{"train_examples": 101725, "horizontal_flip": true, "encoder_head_dim": 32, "encoder_fused_qkv": true, "encoder_layer_scale_init": 0.1, "encoder_moe_every": 1, "encoder_expert_mlp_ratio": 1, "encoder_width": 384, "decoder_qk_norm": true, "decoder_parallel_block": false, "decoder_positions": "learned", "residual_init": "none", "beta1": 0.9, "lr_schedule": "cosine", "warmup_steps": 300}
Rows from block 2 of the text decoder of a small image captioner, named by matrix and row number. Rows with one number belong to one neuron. Each number is 128 + 24 x the weight over its row's rms, rounded and kept within 0 to 255. All counts start at 0. Numbers have three digits each.
Before each neuron's rows are labels from the 100 texts, of 14976, where the neuron reaches its highest value: "fires on" is the input token at the peak. Only what is clearly more common there than usual is listed. The data: regions of photos with short descriptions (Visual Genome).
# fc1: MLP up (decoder.blocks.2.mlp.fc1.weight, 1280x320), inputs 214-319
# fc2: MLP down (decoder.blocks.2.mlp.fc2.weight, 320x1280, transposed), outputs 214-319

fires on: "made"; "with"; "of"; "section"
fc1.108:106124128127149089162130097097123157081164137104164081123147165067132154104127107098134147089106139179128116164129150126130112117167134134120177086054144094144114149120133145169121167112145086129118164144128152101103114125138140137155138107099109135109131164152137112146107107104124110145177133115135123088130122091161
fc2.108:098113150149118082094135137103099153144137120125167132135109136145163100143147106135161110151182114118093077112139111175125129117136120112105116086130100132142125115134128107125157140133143092138109120180127110093119097092105105118105131168143120146116100128161136168117120136145119158140128110187135119158107183160135

fires on: "to"
fc1.499:095169124083107145153159100118100169150129144121128077152153164116123150084135149102111113114107161116121119164095118129114091101130111132149091173085124075121123165108113172135168122136150104121124102149133112125121146132117124111077118152153150136126137159114118116104141071073148141117118093098152096107152104135116
fc2.499:115131123128165115128175193128134155130101112116116158121136094140084133112105125131136141136116160138099131119110108137179091178155075141088106187154120140143116123107142077111089123124114089114148151107132159145126090151155174117165120104130104100151101107143101154131107100071101109136149093148118136130150192147090

fires on: "of"; "on"
fc1.517:103123142119121148176141123120143151173144146142141125095099105101158128081127140103174152136109085096140100149166146113112129106110116142091117140155117087101109153112155114130132116126148113158176121114084139196140114103137146116166153150103117081115080137138123102107098125103118139095165132145139112141159138151154
fc2.517:179158116178111154175090089164106078092128102159142139164076148108121130136130098162144131143084146106095108130160137094134098148129097117123125143111140141147166108136135198148143142124159112098130123107134106075154123095165131155128125159124143167149099077113141120156166138121178165152144162109144159113143185159090

fires on: "a"; "in"; "white"; "around"
fc1.622:112138114150134156136163127101136104162163134128167082138119155144147120121141117107159136108142124118078165117095134138136134109121138146087172165140112131077084136123110145127142135150164109158124143143113144113102120121142133109111110169164131140095122137140135144143103097105168144155178155151130132128139095136146
fc2.622:143118112170140083188085133105118147135156168124129139124098132143099166128133081118115196141156137126100107153113102167088137141123105144163163108124111090180104081105176211116128108087134143140102150146135130171132092143154119143152135142073125129172139103100157125153065136102145092123111110119153112096142126080152

fires on: "<end>"; "woman's"
fc1.412:115110131085128161128158145089145108096114132127137155139124129104140157142147105116134126130145131096106098143127129091132165090135108155151165093127180087099128137129128112145157096161091090140106121096108140112151149133112116101136150152129117172166162144134101103105114115113107122156110100161119110104135067143134
fc2.412:144101080143156125103129143122136110113127109113138151134116144114104127112147141138160116077139100122109127133156108131128104131155128112146078158119113117071123126107111090169152095136093116131159123108135132139111094130117132102100168160082154166115120140153121162136128084121093156098146122120085107116077131123131

fires on: "a"; "of"
fc1.251:139127147077117111099134112106102157142132121115133142120117105134140123115146151059166153166143128143136120142096117140106088126132124155104116127157103116127113113112112148131124120099127153109158110166082123189136116161123134111121102150138102154105109174112105148116110142141117067150163125116133125146104113158144
fc2.251:094141099118124132140137153144124153127110136193112125119099126123144090129099081071128137143105075140162116089157092107106105143094122100138136111155137135155143116140140060128118151159112139141095157193121131144106148123132065160149186150141135119107156170108139145155158131116109143117098125106119161133124074140081

fires on: "on"; "around"; "against"
fc1.419:145153099088151136150153153129142094102128138099157078133160150144136165155074143066136185105130132106112133138097134137128151109132139219108136080090127109140117138150148098157128121130140109099112176163094198160109122124120134115143120113160101117145089110181095108118107163130120146154160065126135095116161099135128
fc2.419:126133089157086127118145130121106095095156134120153134151103131142126164130136114151088146153145143127132153062135132145118150162093121116130136116115116145142079138090083136138116092099134150137161089143113119142136138160113096211135144127093127137134142128146146102120087138117160123121136157104096107140110116097128

fires on: "blue"; "pink"; "purple"
fc1.140:126096124120156111129131155098155130142132113147183110148126107111121146081121128084159175129130144145142100133095126120093155121128144123162180182143139117132091165133131125126119152167130123142117142151101137132085127140140114137163142174139150150155107144140113161130074140096110092106182109149144102118152109085124
fc2.140:120175097129091126131156126153093075182146083137131145139095083151130120164134115121126115114142090172151165127101130121127152139116152140127097138109129172100101098109074117143136140132127131106138120178175114078154154141149122127125085118119140161129159101198110122141093113151137134116135105112100124135117155144131

fires on: "made"
fc1.410:092149117102119117148178149098157171106157124105150130131137157116146136094153147091170163092103138090098120161141117137145130086170057138108144130124123145114141139116130169151129132106114102130141109184088165136114137129145113136183130162135126121157088157133119132113142110098152095133132124140128130137108100122107
fc2.410:112130143112138145135100126120133114135141143155123173133123161128159170123178111113147152148126152091170113114120121126152165126150147111120157121145152132158149139106102167106095146162159111142107118132142140132137117130136074131085124130119095074123144123149131140159158088118187132120124128133119124135134125159081

fires on: "to"
fc1.48:153129152049136097120156144090120175109119155138106144106153117144113162132118160089146108109156162123166134185135146171124114107146122174125110126100165135136089135124110131156172157140161078142103146190104130120098114113128127138147149112106138110124117164185136068138147118124131133170116097126126093111135107102121
fc2.48:160139119117117145123086142134108135140112132108146156150157194119146135151101120160120130157088164129156138163118138135132159106096146168177155134116158137124150116150104102135099146127109153149146092117140128116137102086131129107111128140088161108099120131101126097105163173143145107139121169148066143131086112130160

fires on: "at"; "and"
fc1.19:102169109146144148120146144119134125099106128123149135138130141135162146138155135162121135096105116131120151135113115169142143145149157139125159133116148068140116175134108122108140136126156125137160113129100159156119088071135154149105149129140127135094124102140100107150054100100140142106078102105138109099170148144110
fc2.19:120105149139123077135156146121102109098150139142127176129111110193160142110141095114070128153139127126111080098147132137118121142113092130118178144140118101156142125149111145109118143133136144104109092102107116102134134138071118189168140176096118131119085139129143168143142121121167044161135138143137115128084122138134

fires on: "of"; "the"; "beside"; "dressed"
fc1.261:121117124098139120106120136139121156109126124160156118101146096133118173158151178099147096100138143130150179177112153111160118115152137120157071149092095134095106115158108119118134088122136038180131129123089173183092175154098141099117077100153131110149097143145108107153139097120117095131113119101119124098121089093139
fc2.261:106100091104148130136190110136109133123133146123093133124121142095126133119144119145135147090122108157147174157111144155153133132079118118126110153119109118120122124112119119164132126143098124139152184102138129175085149126103112105117195127121163125125146114128124163097165121094132141132127150133106102101136152148142

fires on: "on"; "over"; "of"
fc1.121:132161105083123152157102146105143116131106133124140118143136113101169164086114118129142135132141142126124182135118125159151153136133095175116161119139128119134110140092095156124109113106173115159138156118119164172075116140165150153137144183096119153133094103157134162096099117107099134152138136098136126145127108160136
fc2.121:137134112149144140116137186119130138163160143133109128162156124182137127092134118123132120107089099148164094112190114128121098137101102136087100124120119168136146105164174137101127103160118118120126085129098171142121166116114129119138112117146091144114094136095145122155168143111121131076152126139150155131112151119094

fires on: "on"; "behind"; "of"
fc1.77:108121122117135152150132103110168115116136117110149096147130104144134158068069176116144171088141161092136132156142152139139094128148117155109115151120110131121092152114132140112150122145116093167192131179092152121107145146127121113126098164136130132150121109129114128118145101114125096131122128115116126151131146126130
fc2.77:143129152160121114140095151122159148169129147124121120106158138158131128132135130109128149111133130110109133141124172118133105095153093119129121137116117143135105122111130098123128116121136126157120162169121159185092151140126102111128109143160136151132096166109118099130139137120126103110119132144159135155147129127107

fires on: "floor"; "ground"; "and"
fc1.110:141142118092154110156190130117163141130137099137144096124101137128124153119122174106111109161103148143108130142141135122105163115125152173116108146103097119089100124136140158148197141133123149156129137137087157110126127133150125151100125120134126113144115106135117137111094119106092126134169065139145058162132102140120
fc2.110:142112146182113123145133168123139106125145112137176131091199141135112120127129156143109131171137150136136115088112136125095148112105142148121090200108121121179144147123144109161126086138100103126128164121121056161093105150125114143143182128117114077126152103134161111185140156168109103131129145126081134117089137079124

fires on: "<end>"
fc1.197:170147156065131090119145108113099155105151145133163128125112131114113124083146129088137123117101123170172096161084138157131139100143138147123124157127135133097104125106142153134178158117164140138104147129100110134128104113150129123148141159175129107155107136161074096155163163148122137166104118136149110119156089149109
fc2.197:130128102088155157129149137191130136083128117118138086087141165134118132142100099156115100112093124098081182118098138110125129125124114114118123148114152113138138112118104153201127106137098128112174136135157140075142156181143137158104134124108137132131109116095118146140102158129112146100086134127124123133150126133080

fires on: "and"; "framed"
fc1.703:112131094140151116188113117113125106115122132148187114109135133147113192123073166148150162133133161140126132126132128119128115101176088157109131140084129117128114146113067154150092140152101127139146117144153148189133110121102148103078129142124175085155098133134134162152089152114106127099146135100098087098147099117154
fc2.703:141189127131080134114141125127149153146116132154116141124130131132098172111124103111126105136095144118100173106103144116125180160110104111109107104143156128138159118127091072129149105107120191106102112097123143142136160086174097096158113131131171090094149148097165102111148140120113114102123141097114163156138152131070

fires on: "to"; "a"; "for"; "that"
fc1.115:143133175065125134122126124123091125126128123141173133116149160089129127115160168119140140118131132185150118170126140153138107134157127112162112159128117095148109138140082146108138159115127143139130111152130146110118128148135173137128122129143134151161160110150120129136103099134100071162089071144168087109153101117149
fc2.115:098103143174052126111108095082100110133149138151113157182117093133129096121113151101121152186127136155142096121130087137127101124182114143143146113141117077155141132126116083113108150116117128135122136202171112147135156167140147136129147109128162140133106149146131095096118109138147132151153141124121146139124108115172

fires on: "to"; "behind"
fc1.222:119130134119121141107120153097098131119120140126176123147164132124167130129168136113106139096136117181159117145125150141175138128120095117134132145098162137158089160109094143117121154114170108116144114115119177176099152135151109113136117148127119165139099130149132136108085102137129145166121092102146128117135081091124
fc2.222:148130120179085117143132123118103139120110167120173141114137092158105124084138110131134083139120135136148091116127148132126154091165113117144094136132135163160131132136126143122141155104103148131138090156151149132149134139134152150102099078140154154140111124121171085136168130151102148110130115129136144132140130098141

fires on: "on"; "red"; "of"
fc1.654:120134134102124099134146131102128127133161147131158120087131123113162143083103127098129145098105144134141114143095161073138139105144101112100152156144151130114102140128111148111144184089123063126109148119080167112103134176149124149155130164111122135169104133151116137084122111121090127189166146147111114097108104137101
fc2.654:143118103124124134141100126149122113125167148157111109114121137148140153163124114154104189138153133098128120145128148121099135135106165155103143134117121116142146088150153141115137134099165124083139144130100110121139153114147145095175137150156130159151108151175084113115135066128135127108169113135158140132118099108139

fires on: "on"; "of"; "in"
fc1.680:154111125132110111150095101126179107106137153120135074127116109085125139140126183136126165089163121112126134118101190075106088130099120169126133074115134148111103143108117103136146104097166124160154155144112148100095116161111151116131120157178115125152122121139135147111133154152051107151142083143154136108151088130134
fc2.680:129100143126133106121135151112105131127154113134124129090102162148129116107101114108152124100107125140128125105126129138143114113128114073088084115170109099158129150129092000111153083109118149126124115113160120141135130134131131166144131115114120081121158128146106128085131125112191182125147150129154154102154115172115

fires on: "wall"
fc1.359:130103107108169096128113118117153128127119120122126119092113108100100201109097118115105116129126159116106182106125128116134118104111113155144142110099131137153105123101109153173167138105181121126128123147053169119107124122100051139171110165127127106170122150172093128165124144126090093133169116131118131119125131122142
fc2.359:174128120137148147096118124101103126102117137124083091145122113130137101112134168104106163143105109161106118071146122145117110120111151070114133090145118151140136137137067183122154134125098154131112145130113086126109177158111162116118126132109161132110141123104136160090134156114103100142129140124155148098129127142129

fires on: "under"; "next"; "behind"
fc1.295:091134112111148125136119144067172167093123124130164120091165171126123159116103146135155151068132132158146117112110159142096111090113119115131144123126144124140081136113110120108131109121154112121153120162095103197120111153130120102133118151139120108175151158128177140132125124136147093163136150085139118145116125126162
fc2.295:115148117094151141117135184127117145116120123114106108140128154128131143135168124155099139114098097165154171109089136160133129147134095073148117093150157150152104147099112098120123121113099095128124109111133137151098156112097158128105179115111105090094120121139125138121105111115150110149113124141129108162172168172098

fires on: "blue"; "table"; "bathroom"
fc1.560:152131074109097158133195155135144147106116077127131143145120117130160098105097143165143174143123118150107080109137148136100152100141121164103136154128142131122093159136137133127142139108127112081148170157071132144148111131147119123159105148093115134144109121154134155111090128149128124156161141121138106084137138104123
fc2.560:117110151133146156109077092150120089137110136104138114154121088118075127123086129115123113144184142131089088125183147171103148110127138120126142152127114153117178164104117142138125169143106152181141155135142124098145151145165149167150112160119084183135136120154139129147111135157133109155154153146138155101130113156135

fires on: "of"; "in"; "and"
fc1.32:126160108115151113101135113130126164083131115148156094151138129114103162119110118123119179112095118130154139162110150136129098140157161142162112161096149131093099141123114121125131129139139096123118143107129148150086180131162160130134142152140156149180101126170098072142128040134087120150087111171121141092111139143108
fc2.32:126153107123136117153159122145118186122135113134124139120107115139098130113125128101105132100134079145116166134108182114141076101139067101121110084126144111134141164095120136175131134091121135141153158153132144129119129138132114130181137087153148123087099134126143116140131144155128138102128140103089129128138058109093

fires on: "a"; "and"; "with"
fc1.234:085108108102131100099118110094139124125130112125141104126083133102093149117131116097152170130137123108123122181101117108175125136121116160156144149139143100087115100086141156129132138134169129113143155134093146132093123116094109140121153153142115125159134171124126127133129106132130098148150096161158097133105104142157
fc2.234:121110116110111174110123169144139112132090150139083148120184122100164129118099098122110111141110131117171172125127144104119156121079109147086109134170116147147116111144140105138102134155146149121119103146121125081134158143188117132129116143152121152092171121077129123097138145139154147115112137123113133116147137124115

fires on: "on"; "rice"; "spoon"
fc1.232:104182099115154094120105113130172126101137128125104113140121142148110162131132105126158108084128134152094159158109115122133151114166115111169135145109139174136104157105104144116116130114138101151117134166121145119114148117132091108175128141103134150133109133147063102169151082134124108186134131144113127097129154128129
fc2.232:160101124134141143128106153157130099127123092150134137127148156084142099138112132111118117133137129136095128088088159100104118151113170142148097095144100130095139161132154129120101138108153149133122142137121178078155118111133121144118136105135094100115128131139188115142139145140131143166153094103135132102122138085151

fires on: "of"; "orange"; "yellow"
fc1.117:125123138156112107120119180091126110146153139131162132100145166118150142077116119131115155136137133116116107171080123140165134112105145125125188106058143123104083123133122124141134122126131144127127119106088125117143150121123128154174100108117140133162153124138109071132105125094117112167147100174163106123125123122173
fc2.117:081145112120130162144127122144141138113110134101051137140100142118186093098101129161113124080121115140132142129097124150158155156114122122148126123135139129126144149134162199098106093118151115120120108091096155133131112101142133124122180160056105085177130120125116120141147145117114152109091122105113111092131192148131

fires on: "a"; "of"; "on"; "-"
fc1.12:123128153085151146144103150100168127097119117107150124117122172121114139077114122132116106098122145153124140174144116153097145095108107111139129132140125150145103111127119126098128146131143141181127116173111148136108163121164113115127111112164130111128120127143103147102136144124090124168138054120175117139161093153094
fc2.12:146168101115093136136105140142100162129118179095127147112150147106146118121126120127144131157122112103189099180141105133152110117125088187124131113139105081136109080111144137150147130148102144145135156131167142126114150157153114159149142148145096130133051186151112130122092153103191140158165110090131127138121148169142

fires on: "to"; "light"; "tail"
fc1.432:137128106118127109154139149081130092137152124123150144112123128107123157084152137083139160127114150124137121164126150135154131095167087132152094063076116108123090170099080141173124102092136127147108122132086150150105139158110078147135106139101102157131115125154123084138113072106150074154149059115116117123114108127158
fc2.432:112149075120132134106146170142128116120111137130109151138170149139108109130085119132135116121116084102122125131152090135096152128124120165146127129092106160115094121126117120093115106176185067076102147110106104153124104112130119130133153175127097092076184131165129116142134139166127158121136131141137088150116167168119

fires on: "blue"; "of"; "red"; "white"
fc1.628:162121155094135102137159127105097126098139121142159145095123089130174119111140167092139154152124128160150123152106128114132115109184118135113121141120146137139087126127145141118166120139148114139142127141059110106115143157154163139137119081141137155103124135128109104121146158113071105172111143117182111151174088136092
fc2.628:138127131114151097129112180143137125107112139111136135149122127092155113079158166097114157184144153103145118159101136106110165155116143124088098118128104120125132076108115125142139152125142156157101140131135144143124128120151110163167127139104111099134164149125155063100136122126137172169122110161141112137085125138154

fires on: "at"; "on"; "an"
fc1.291:150122111070134119109141110121164096075133130125127124112137147137137123126119166171160133088120139143151112146157167119107134123171125093089109142052111143127112170130148123084151107129149104144108100170104112104109082136141115086181122099149107065162134149168123130120157120146144109155117097093117093150165095119129
fc2.291:116094184151118095127097114102091151117140104123095118089128121113132118158155165166154129119149134128159126157141142111136122131168158115144112106113125118136128135093116157134100113111113144105131128142147118155137090137087190104115095131105147096117119154139155120126136130134102152104133085150143119116111116077202

fires on: "bunch"; "pile"; "pair"; "field"
fc1.384:143128122072080145117135104075151093117166110105135089118157138113139144129093108092145140083102127123129122117109135151145110101123095146113106139125106149129103140125171167154115132079165125103165133159087120106119140128139107105156101129135099134109160118113124154100130103109149118143194109146144107140165144126130
fc2.384:101145136146122126152132101079170127117122121189134103175096132109107145149152117114186084107107096109123123094110124138171102115083119125183131125120119131111143159134174199129142138155161169168168108136103112154086137127123136128159124127127128111141105070137107163151132184136081093173126127125104134148134104150138

fires on: "made"; "slice"; ","
fc1.320:123137130090109137093102135099164149087153142098134080127143145132149170128133100083113124095143128151095094130070121159146139089140123159146138122112148108159109117113137126149140164100139148118116112189102148128109158096112117123129121154122141150129138157184116125148142099115153068155112127123165100155123143073168
fc2.320:099106117148133125099120156135115149110115126151155155115137144065124113083129129140132106122160137113077154109154101132103088115119103139126131141133115142126126139131155139119148090115132147150125093141132105109134107130116106147170128164072149081116183147172170092126116084144165070138138127123134128143149174118123

fires on: "<end>"
fc1.230:139120159096126132126157113102133106123120117111169124087139157109145125084114180119166166095115077141145116152111144138171137120141125162132118113101128053145104113113114167106112121113116146138112142122085128123134093136104136128124110113112137124143146108164151134106083122129110115142132113122133127115119140097159
fc2.230:163130119125108126120112123143115147107072140122164124133143139109108114117154124158116083134118164154146081101140117070122133129135166141111120149125128166144126064112150076102132117087127175113160096151146133134139150146123123168105097137121081148131141095130114145126114125139137101135116135114119157149101128072139

fires on: "under"
fc1.400:084106141107142098151138142123128155107146131120122123114150159125128197097161096121098143104104136139151098172068143150128119128159129108112174149136169098125103155120142119109137115127168088121108085114082135117096138130131132111151139128155174173161101194154095126116127048069140077121157132143131101103146115130137
fc2.400:092153158131107148098115145134148114134096103152113135102103087119128128159116120141145129150095094121127118076151176100144116108138178119113107124129109072144141145142184146117102154192150152123123137101136127114154111088134142085103097128123132128118123139125116141095124129138135114090126112116133137183118129134108

fires on: "floor"; "glass"; "table"; "chair"
fc1.208:174136116139121105194145138118144099103114162145146139139126094126114155102091108119094128137131117142104108131104135144102117131172145147136156111100147174152087099110129160141136149119164143117089122179089128107124132121109080149200115169134114134163113135144124106136083141111109077102166088169162129116137105099125
fc2.208:102121136097137134150127094103147113115132113160118154137088135085159133104168116127109107127090154160139121101130146092170131121103107108097148102144144151114156120132181109118183108108124155117136169100104143127139145115102154112135090054105110096171152137166104124167143160106089082131150131086103109130126139140119

fires on: "giraffe"; "and"; "to"
fc1.642:141144158091118118109125098103110181146117141127118128111199162145121169088119107111112098104103138166162112170108191140143076103152088139137100145143099122125143132120102115147129133116137115094099171145123160162077149111121138117138104129167125171132123137109115109127153097126102096114119087151131112142160132135108
fc2.642:116070177107141105104105132092123075159111152129082134164112174113107102078112162117152132145128150153149146140156086122138123148137158140099110154109116107130101142114109119142137106134134130142101134171150136170122143145127145141133132136137148124112137140132136095085108098108120149117153141152157155102120133133163

fires on: "made"; "being"; "cell"
fc1.639:141149116080123126136141110124132095128140129155135117117141135150151142095108118106146178148127121141135110169147112101186112087140137132156120140138133168115084148097100155117157152115155079113131134185094134181109130104107138103109127111152137123128126133112131107107139119121139104138195112133168116094118134132125
fc2.639:071132103132153161149128123128106120137104114131116097136104107107144146170122079129152097108144099123077135125080110161090133145114180133153144139109112098146117110111105088129128126181155138128123111142132173105106142099099092114147143065141124131163157104150145084136107195128123140108108152143135114105144149134131

fires on: "on"; "peppers"
fc1.327:080129116104139120162103129133141137059114132115113082138138132089139132127111137129126143160165172102115171154114112152130159130122124155155179166141173152148081134120123132126145131101170100161141095104129133157093156107140142110134153140088088135083130143183142098150142110128114110179097155099128126144144129121144
fc2.327:174123138127119127136078137157148129088133079104152112107098177111153099150141157124117161151140152105130145097102133107106158151049108092132092160118135176119137136116094146112118121126138130124103093126160067096121124160120144118069112141142148131146093121091156136121162144099115116100150095144118123089155093128132

fires on: "clock"
fc1.184:124122144086112133170145113059123142110162150153134149113139093152129123108097109127125097142183124131161120165095152170145108090132103140147142121105124103127130143112132148175103122136136081136148188191108118175122144116120122136101121101165112117136108132121108110108143133134103125143132074123140112119164101088141
fc2.184:187146121137138089142088109123108141126131113146122073145132149153098108133116170123163134138125142109094149149158133153101103132167113116121128101154124141175126126095144091112133091154109151161133117142121114132117118121110153086148147092143077143141131135117151141141120161128104096170131140095126120158127126105108

fires on: "white"
fc1.58:090124116092123084095136123118129121083133118143139105119141098104120145127134153130169146120142151131145118133096114131148139096114129148179155145114179120095103117139167144104137115163134090138129161135061153163147169135128139134128115163079115128154120178149148070185157131114140107151114115119095111105088120056163
fc2.58:134108154140115122113152111128095099125087133109145169128144097119104110134098145142127100123150138155100107128101121091130085107130113130162144122116161155130105140160119151130105084131119116101109137102125122124151151147142106149172115148107131195150111129142138142163122151138159107134093138090100171101121100140139

fires on: "wall"; "brown"
fc1.172:086121121140127117123164142132116140105125149133192093127123099154133131123073142141114158119125133140091127147130130077179106108116119125161123137131176164137112142133140133188132132107103117103100146160069129139143151111103127129175123155093195113126125125158105116110143097132088093101121150145131109115119158085163
fc2.172:067157166149145138121108128144166152091119100108080164135171130080132118116162133098159141142177104102125135155114132126184096150136149099118140068127124135135129141163153083154111100135123127126121121100155138172108109093132133124134137084084139113145128136148137106135141145124129132143118141138117143152124179156136

fires on: "wall"; "light"; "and"; "floor"
fc1.82:115136107109176074137161152101169144112132135127178116115131112151103169117137149079126115102124138163088080112131150149135140100172097125113128155130107085141071139113141140133134151125168114083100121146091127117146112136141128138143139121137137091158112155163095134126097119105127099142178091121133108093158114175115
fc2.82:100159140105116145126152135133131118140095103116142158069104106144176140107125134131138134115121103081114128088131117114144112101105142166119074106145133118086146122085176124058163144170132130125140113139135150128142115122131135122112120157141114132095143083174157091099157117163180101121097120121177107110115146132112

fires on: "a"; "the"; "under"; "to"
fc1.282:113151133094159095121143074109139151114111121163159146119129118121138148103131128140122133111143107139161181183094147137091152138139160108149124115126158167124079146120097138118164132151150129136089138132088132183086174110138110124153108115139152104124142151141139114152123073128148086136155103154112125172153086130120
fc2.282:168104182105131164074098123134122199101155102135101142150176152128125096138096162096147140123080139142138157126112108092159100101072174138110133148113105135127151164143145152143099116141115115128112132126142145121132114149160128076114112152138126131093110142146174132137133103137151137116141132140163141138147089195099

fires on: "blue"; "in"
fc1.395:133122129137133122175176136116139138105145097135135123105106172111156155099129154132118141158135123086079116147120145125123131091172152160157129118141116140088093131110124164100175154104164112102103109120128142136128131099115149154140127117155096120131097126139100115126118140117127095141141110137160136097133102164131
fc2.395:133112085100126163150101095151135092140109117093144142155093158089118124128117129125139096156185160143092139141109122104133134151156130142163145137118131153128138133140129099165122125136112109130177145159101146115138155114091110138129159132081140145143121146076114138137165134128109112113143119163116125106121156156170

fires on: "of"
fc1.625:109147135108156112136135101104153153121102132128094123141110066107146149136103139129157155161099111117161113166111117071143118127149149157099157126139132144101082175110174139099121115129099094096166141109085165190132140111113110115110126145132129128142111130151142079105132159113136092131113100105128112098130117150096
fc2.625:116106142143143105146113103150147152164155092157076123143115143116104120130141146137133146174099110128099117150141141138131122102125104192136127121179120074121148152117157102122127151115143140149131149112128148152131112140110170114099122170123109169151089143126205118080156145093178139083119133120157178084110091180106

fires on: "<end>"; "fried"; "with"; "and"
fc1.751:102138099115119124139118093123151126104139142114159156118179141103129159131075141127121160112120157127136132150132144126129109119141133123150147190076146120138115170145145114138088090107131108113170125142133158191135116147133097089108145172138163143143126154106129138136109092098095092102106111101119136117129146093152
fc2.751:119117088149157075153103103170128110083135108154135105127117133140080157126110147148157159150079115137099168123112141115152126122102158122110101117109150133152096067162088080130130103140142119161107121154130126111109132114121120114147121126161132135128114129132137092155128119115119115144147097075104071118089149121130

fires on: "bunch"; "slice"; "portion"; "ears"
fc1.696:140134167100127153103118109112122130109147119133146135117166098073162181130116133134154172119107152135165125138058134112204110105123139173128140105092121120090091152081145165158174141112134127097125151177096118109089098126129136120105125158117132146144153158134134122130113139098145098135130119155166131131105105057197
fc2.696:161160097107106115100189130145102148127134114135181123116154139112129123127154124145129145100189178127097124141102120169152120158112108114094182118140134119106116186120130206089125173136112140133165126149098133090115108112138148154163104110114122107123105145112138125145075109144124146141116152127140145172172079123141

fires on: "blue"; "on"
fc1.323:142156113123139130146210073117148129127126129138146116105096068123129119162149151098110121138128112150102110115137124100103175111142148134152136168104121122105111170090104147103153134142153112120138145135131147174124141144112132123143110174099125150120112118159143092135106117138088124179095147145138088124132116121134
fc2.323:138133128141121192128133119137125148097134081123089127123096174107175156149134128175132143149145154094071131164117093121131105134107114150129125179147144117122145139140129115129153087174093153163162099134119105078167111107120137139121155129107106134170146135086148098118136141106112105171136143170136083179104123119108

fires on: "white"; "on"
fc1.238:151152160075105160107177117103146140133168151128112141101183143118115127115107114148195126074128124134164137114089124135125110090143116147133092146133127119112069139138130145131119126130097114155161130181095079139126141145108146126161080148132106158124148117110125120126128134120116122145127110134118122151161153076137
fc2.238:091157152138119094112145137132142187119113120145154109093174137158115133109137107080070131094125138139091123127136132146128109142149108116117166128098125130154124101112138158129130141143153129116150138133120154113120143122163158142125134084134142159108120132103155123160116152091095110154128140115121142141131084134077

fires on: "blue"; "the"; "on"
fc1.741:119145101114133145193148098135133110091141099109140096114113148110117112110143209154129141088123110136100151131152141157106161108156128136148143103076170113155110117141141126143165105115168161128116159183108152134105126110154144111133111121110126115114103137135096122135108137095107123123128114085141125148160133109160
fc2.741:177132140152118133092088152100112122164131128114106153158128102142137113125160095106133106160154157137146153162103123049147103105126130130128092098181116138106161109137076082100114144104142109089128123130146138135127124122180141141104100099123142170124105132118137101110154136120101135151131120140101138125135113099111

fires on: "blue"; "white"
fc1.676:153099122125131112142183106105124131137142143171147135131136118112118137046144123140105140136143115100113160137107144107084141124181167169120104157108140111099102146126075175124182134141159120193135116168077110147131132144145128136156113135133139126107093127181128092159082097107129099111155143118109102107167114104135
fc2.676:108147138131104164112126146135133144128127122140161141134092136138128168118105118141125127096138143124130066141116099154122135141126094215140180147128118130123162139090093036109106098176123099143150113139174104140152102110122105113151151118143138095168129143144117161128137167107129116099139146105131111107109162105159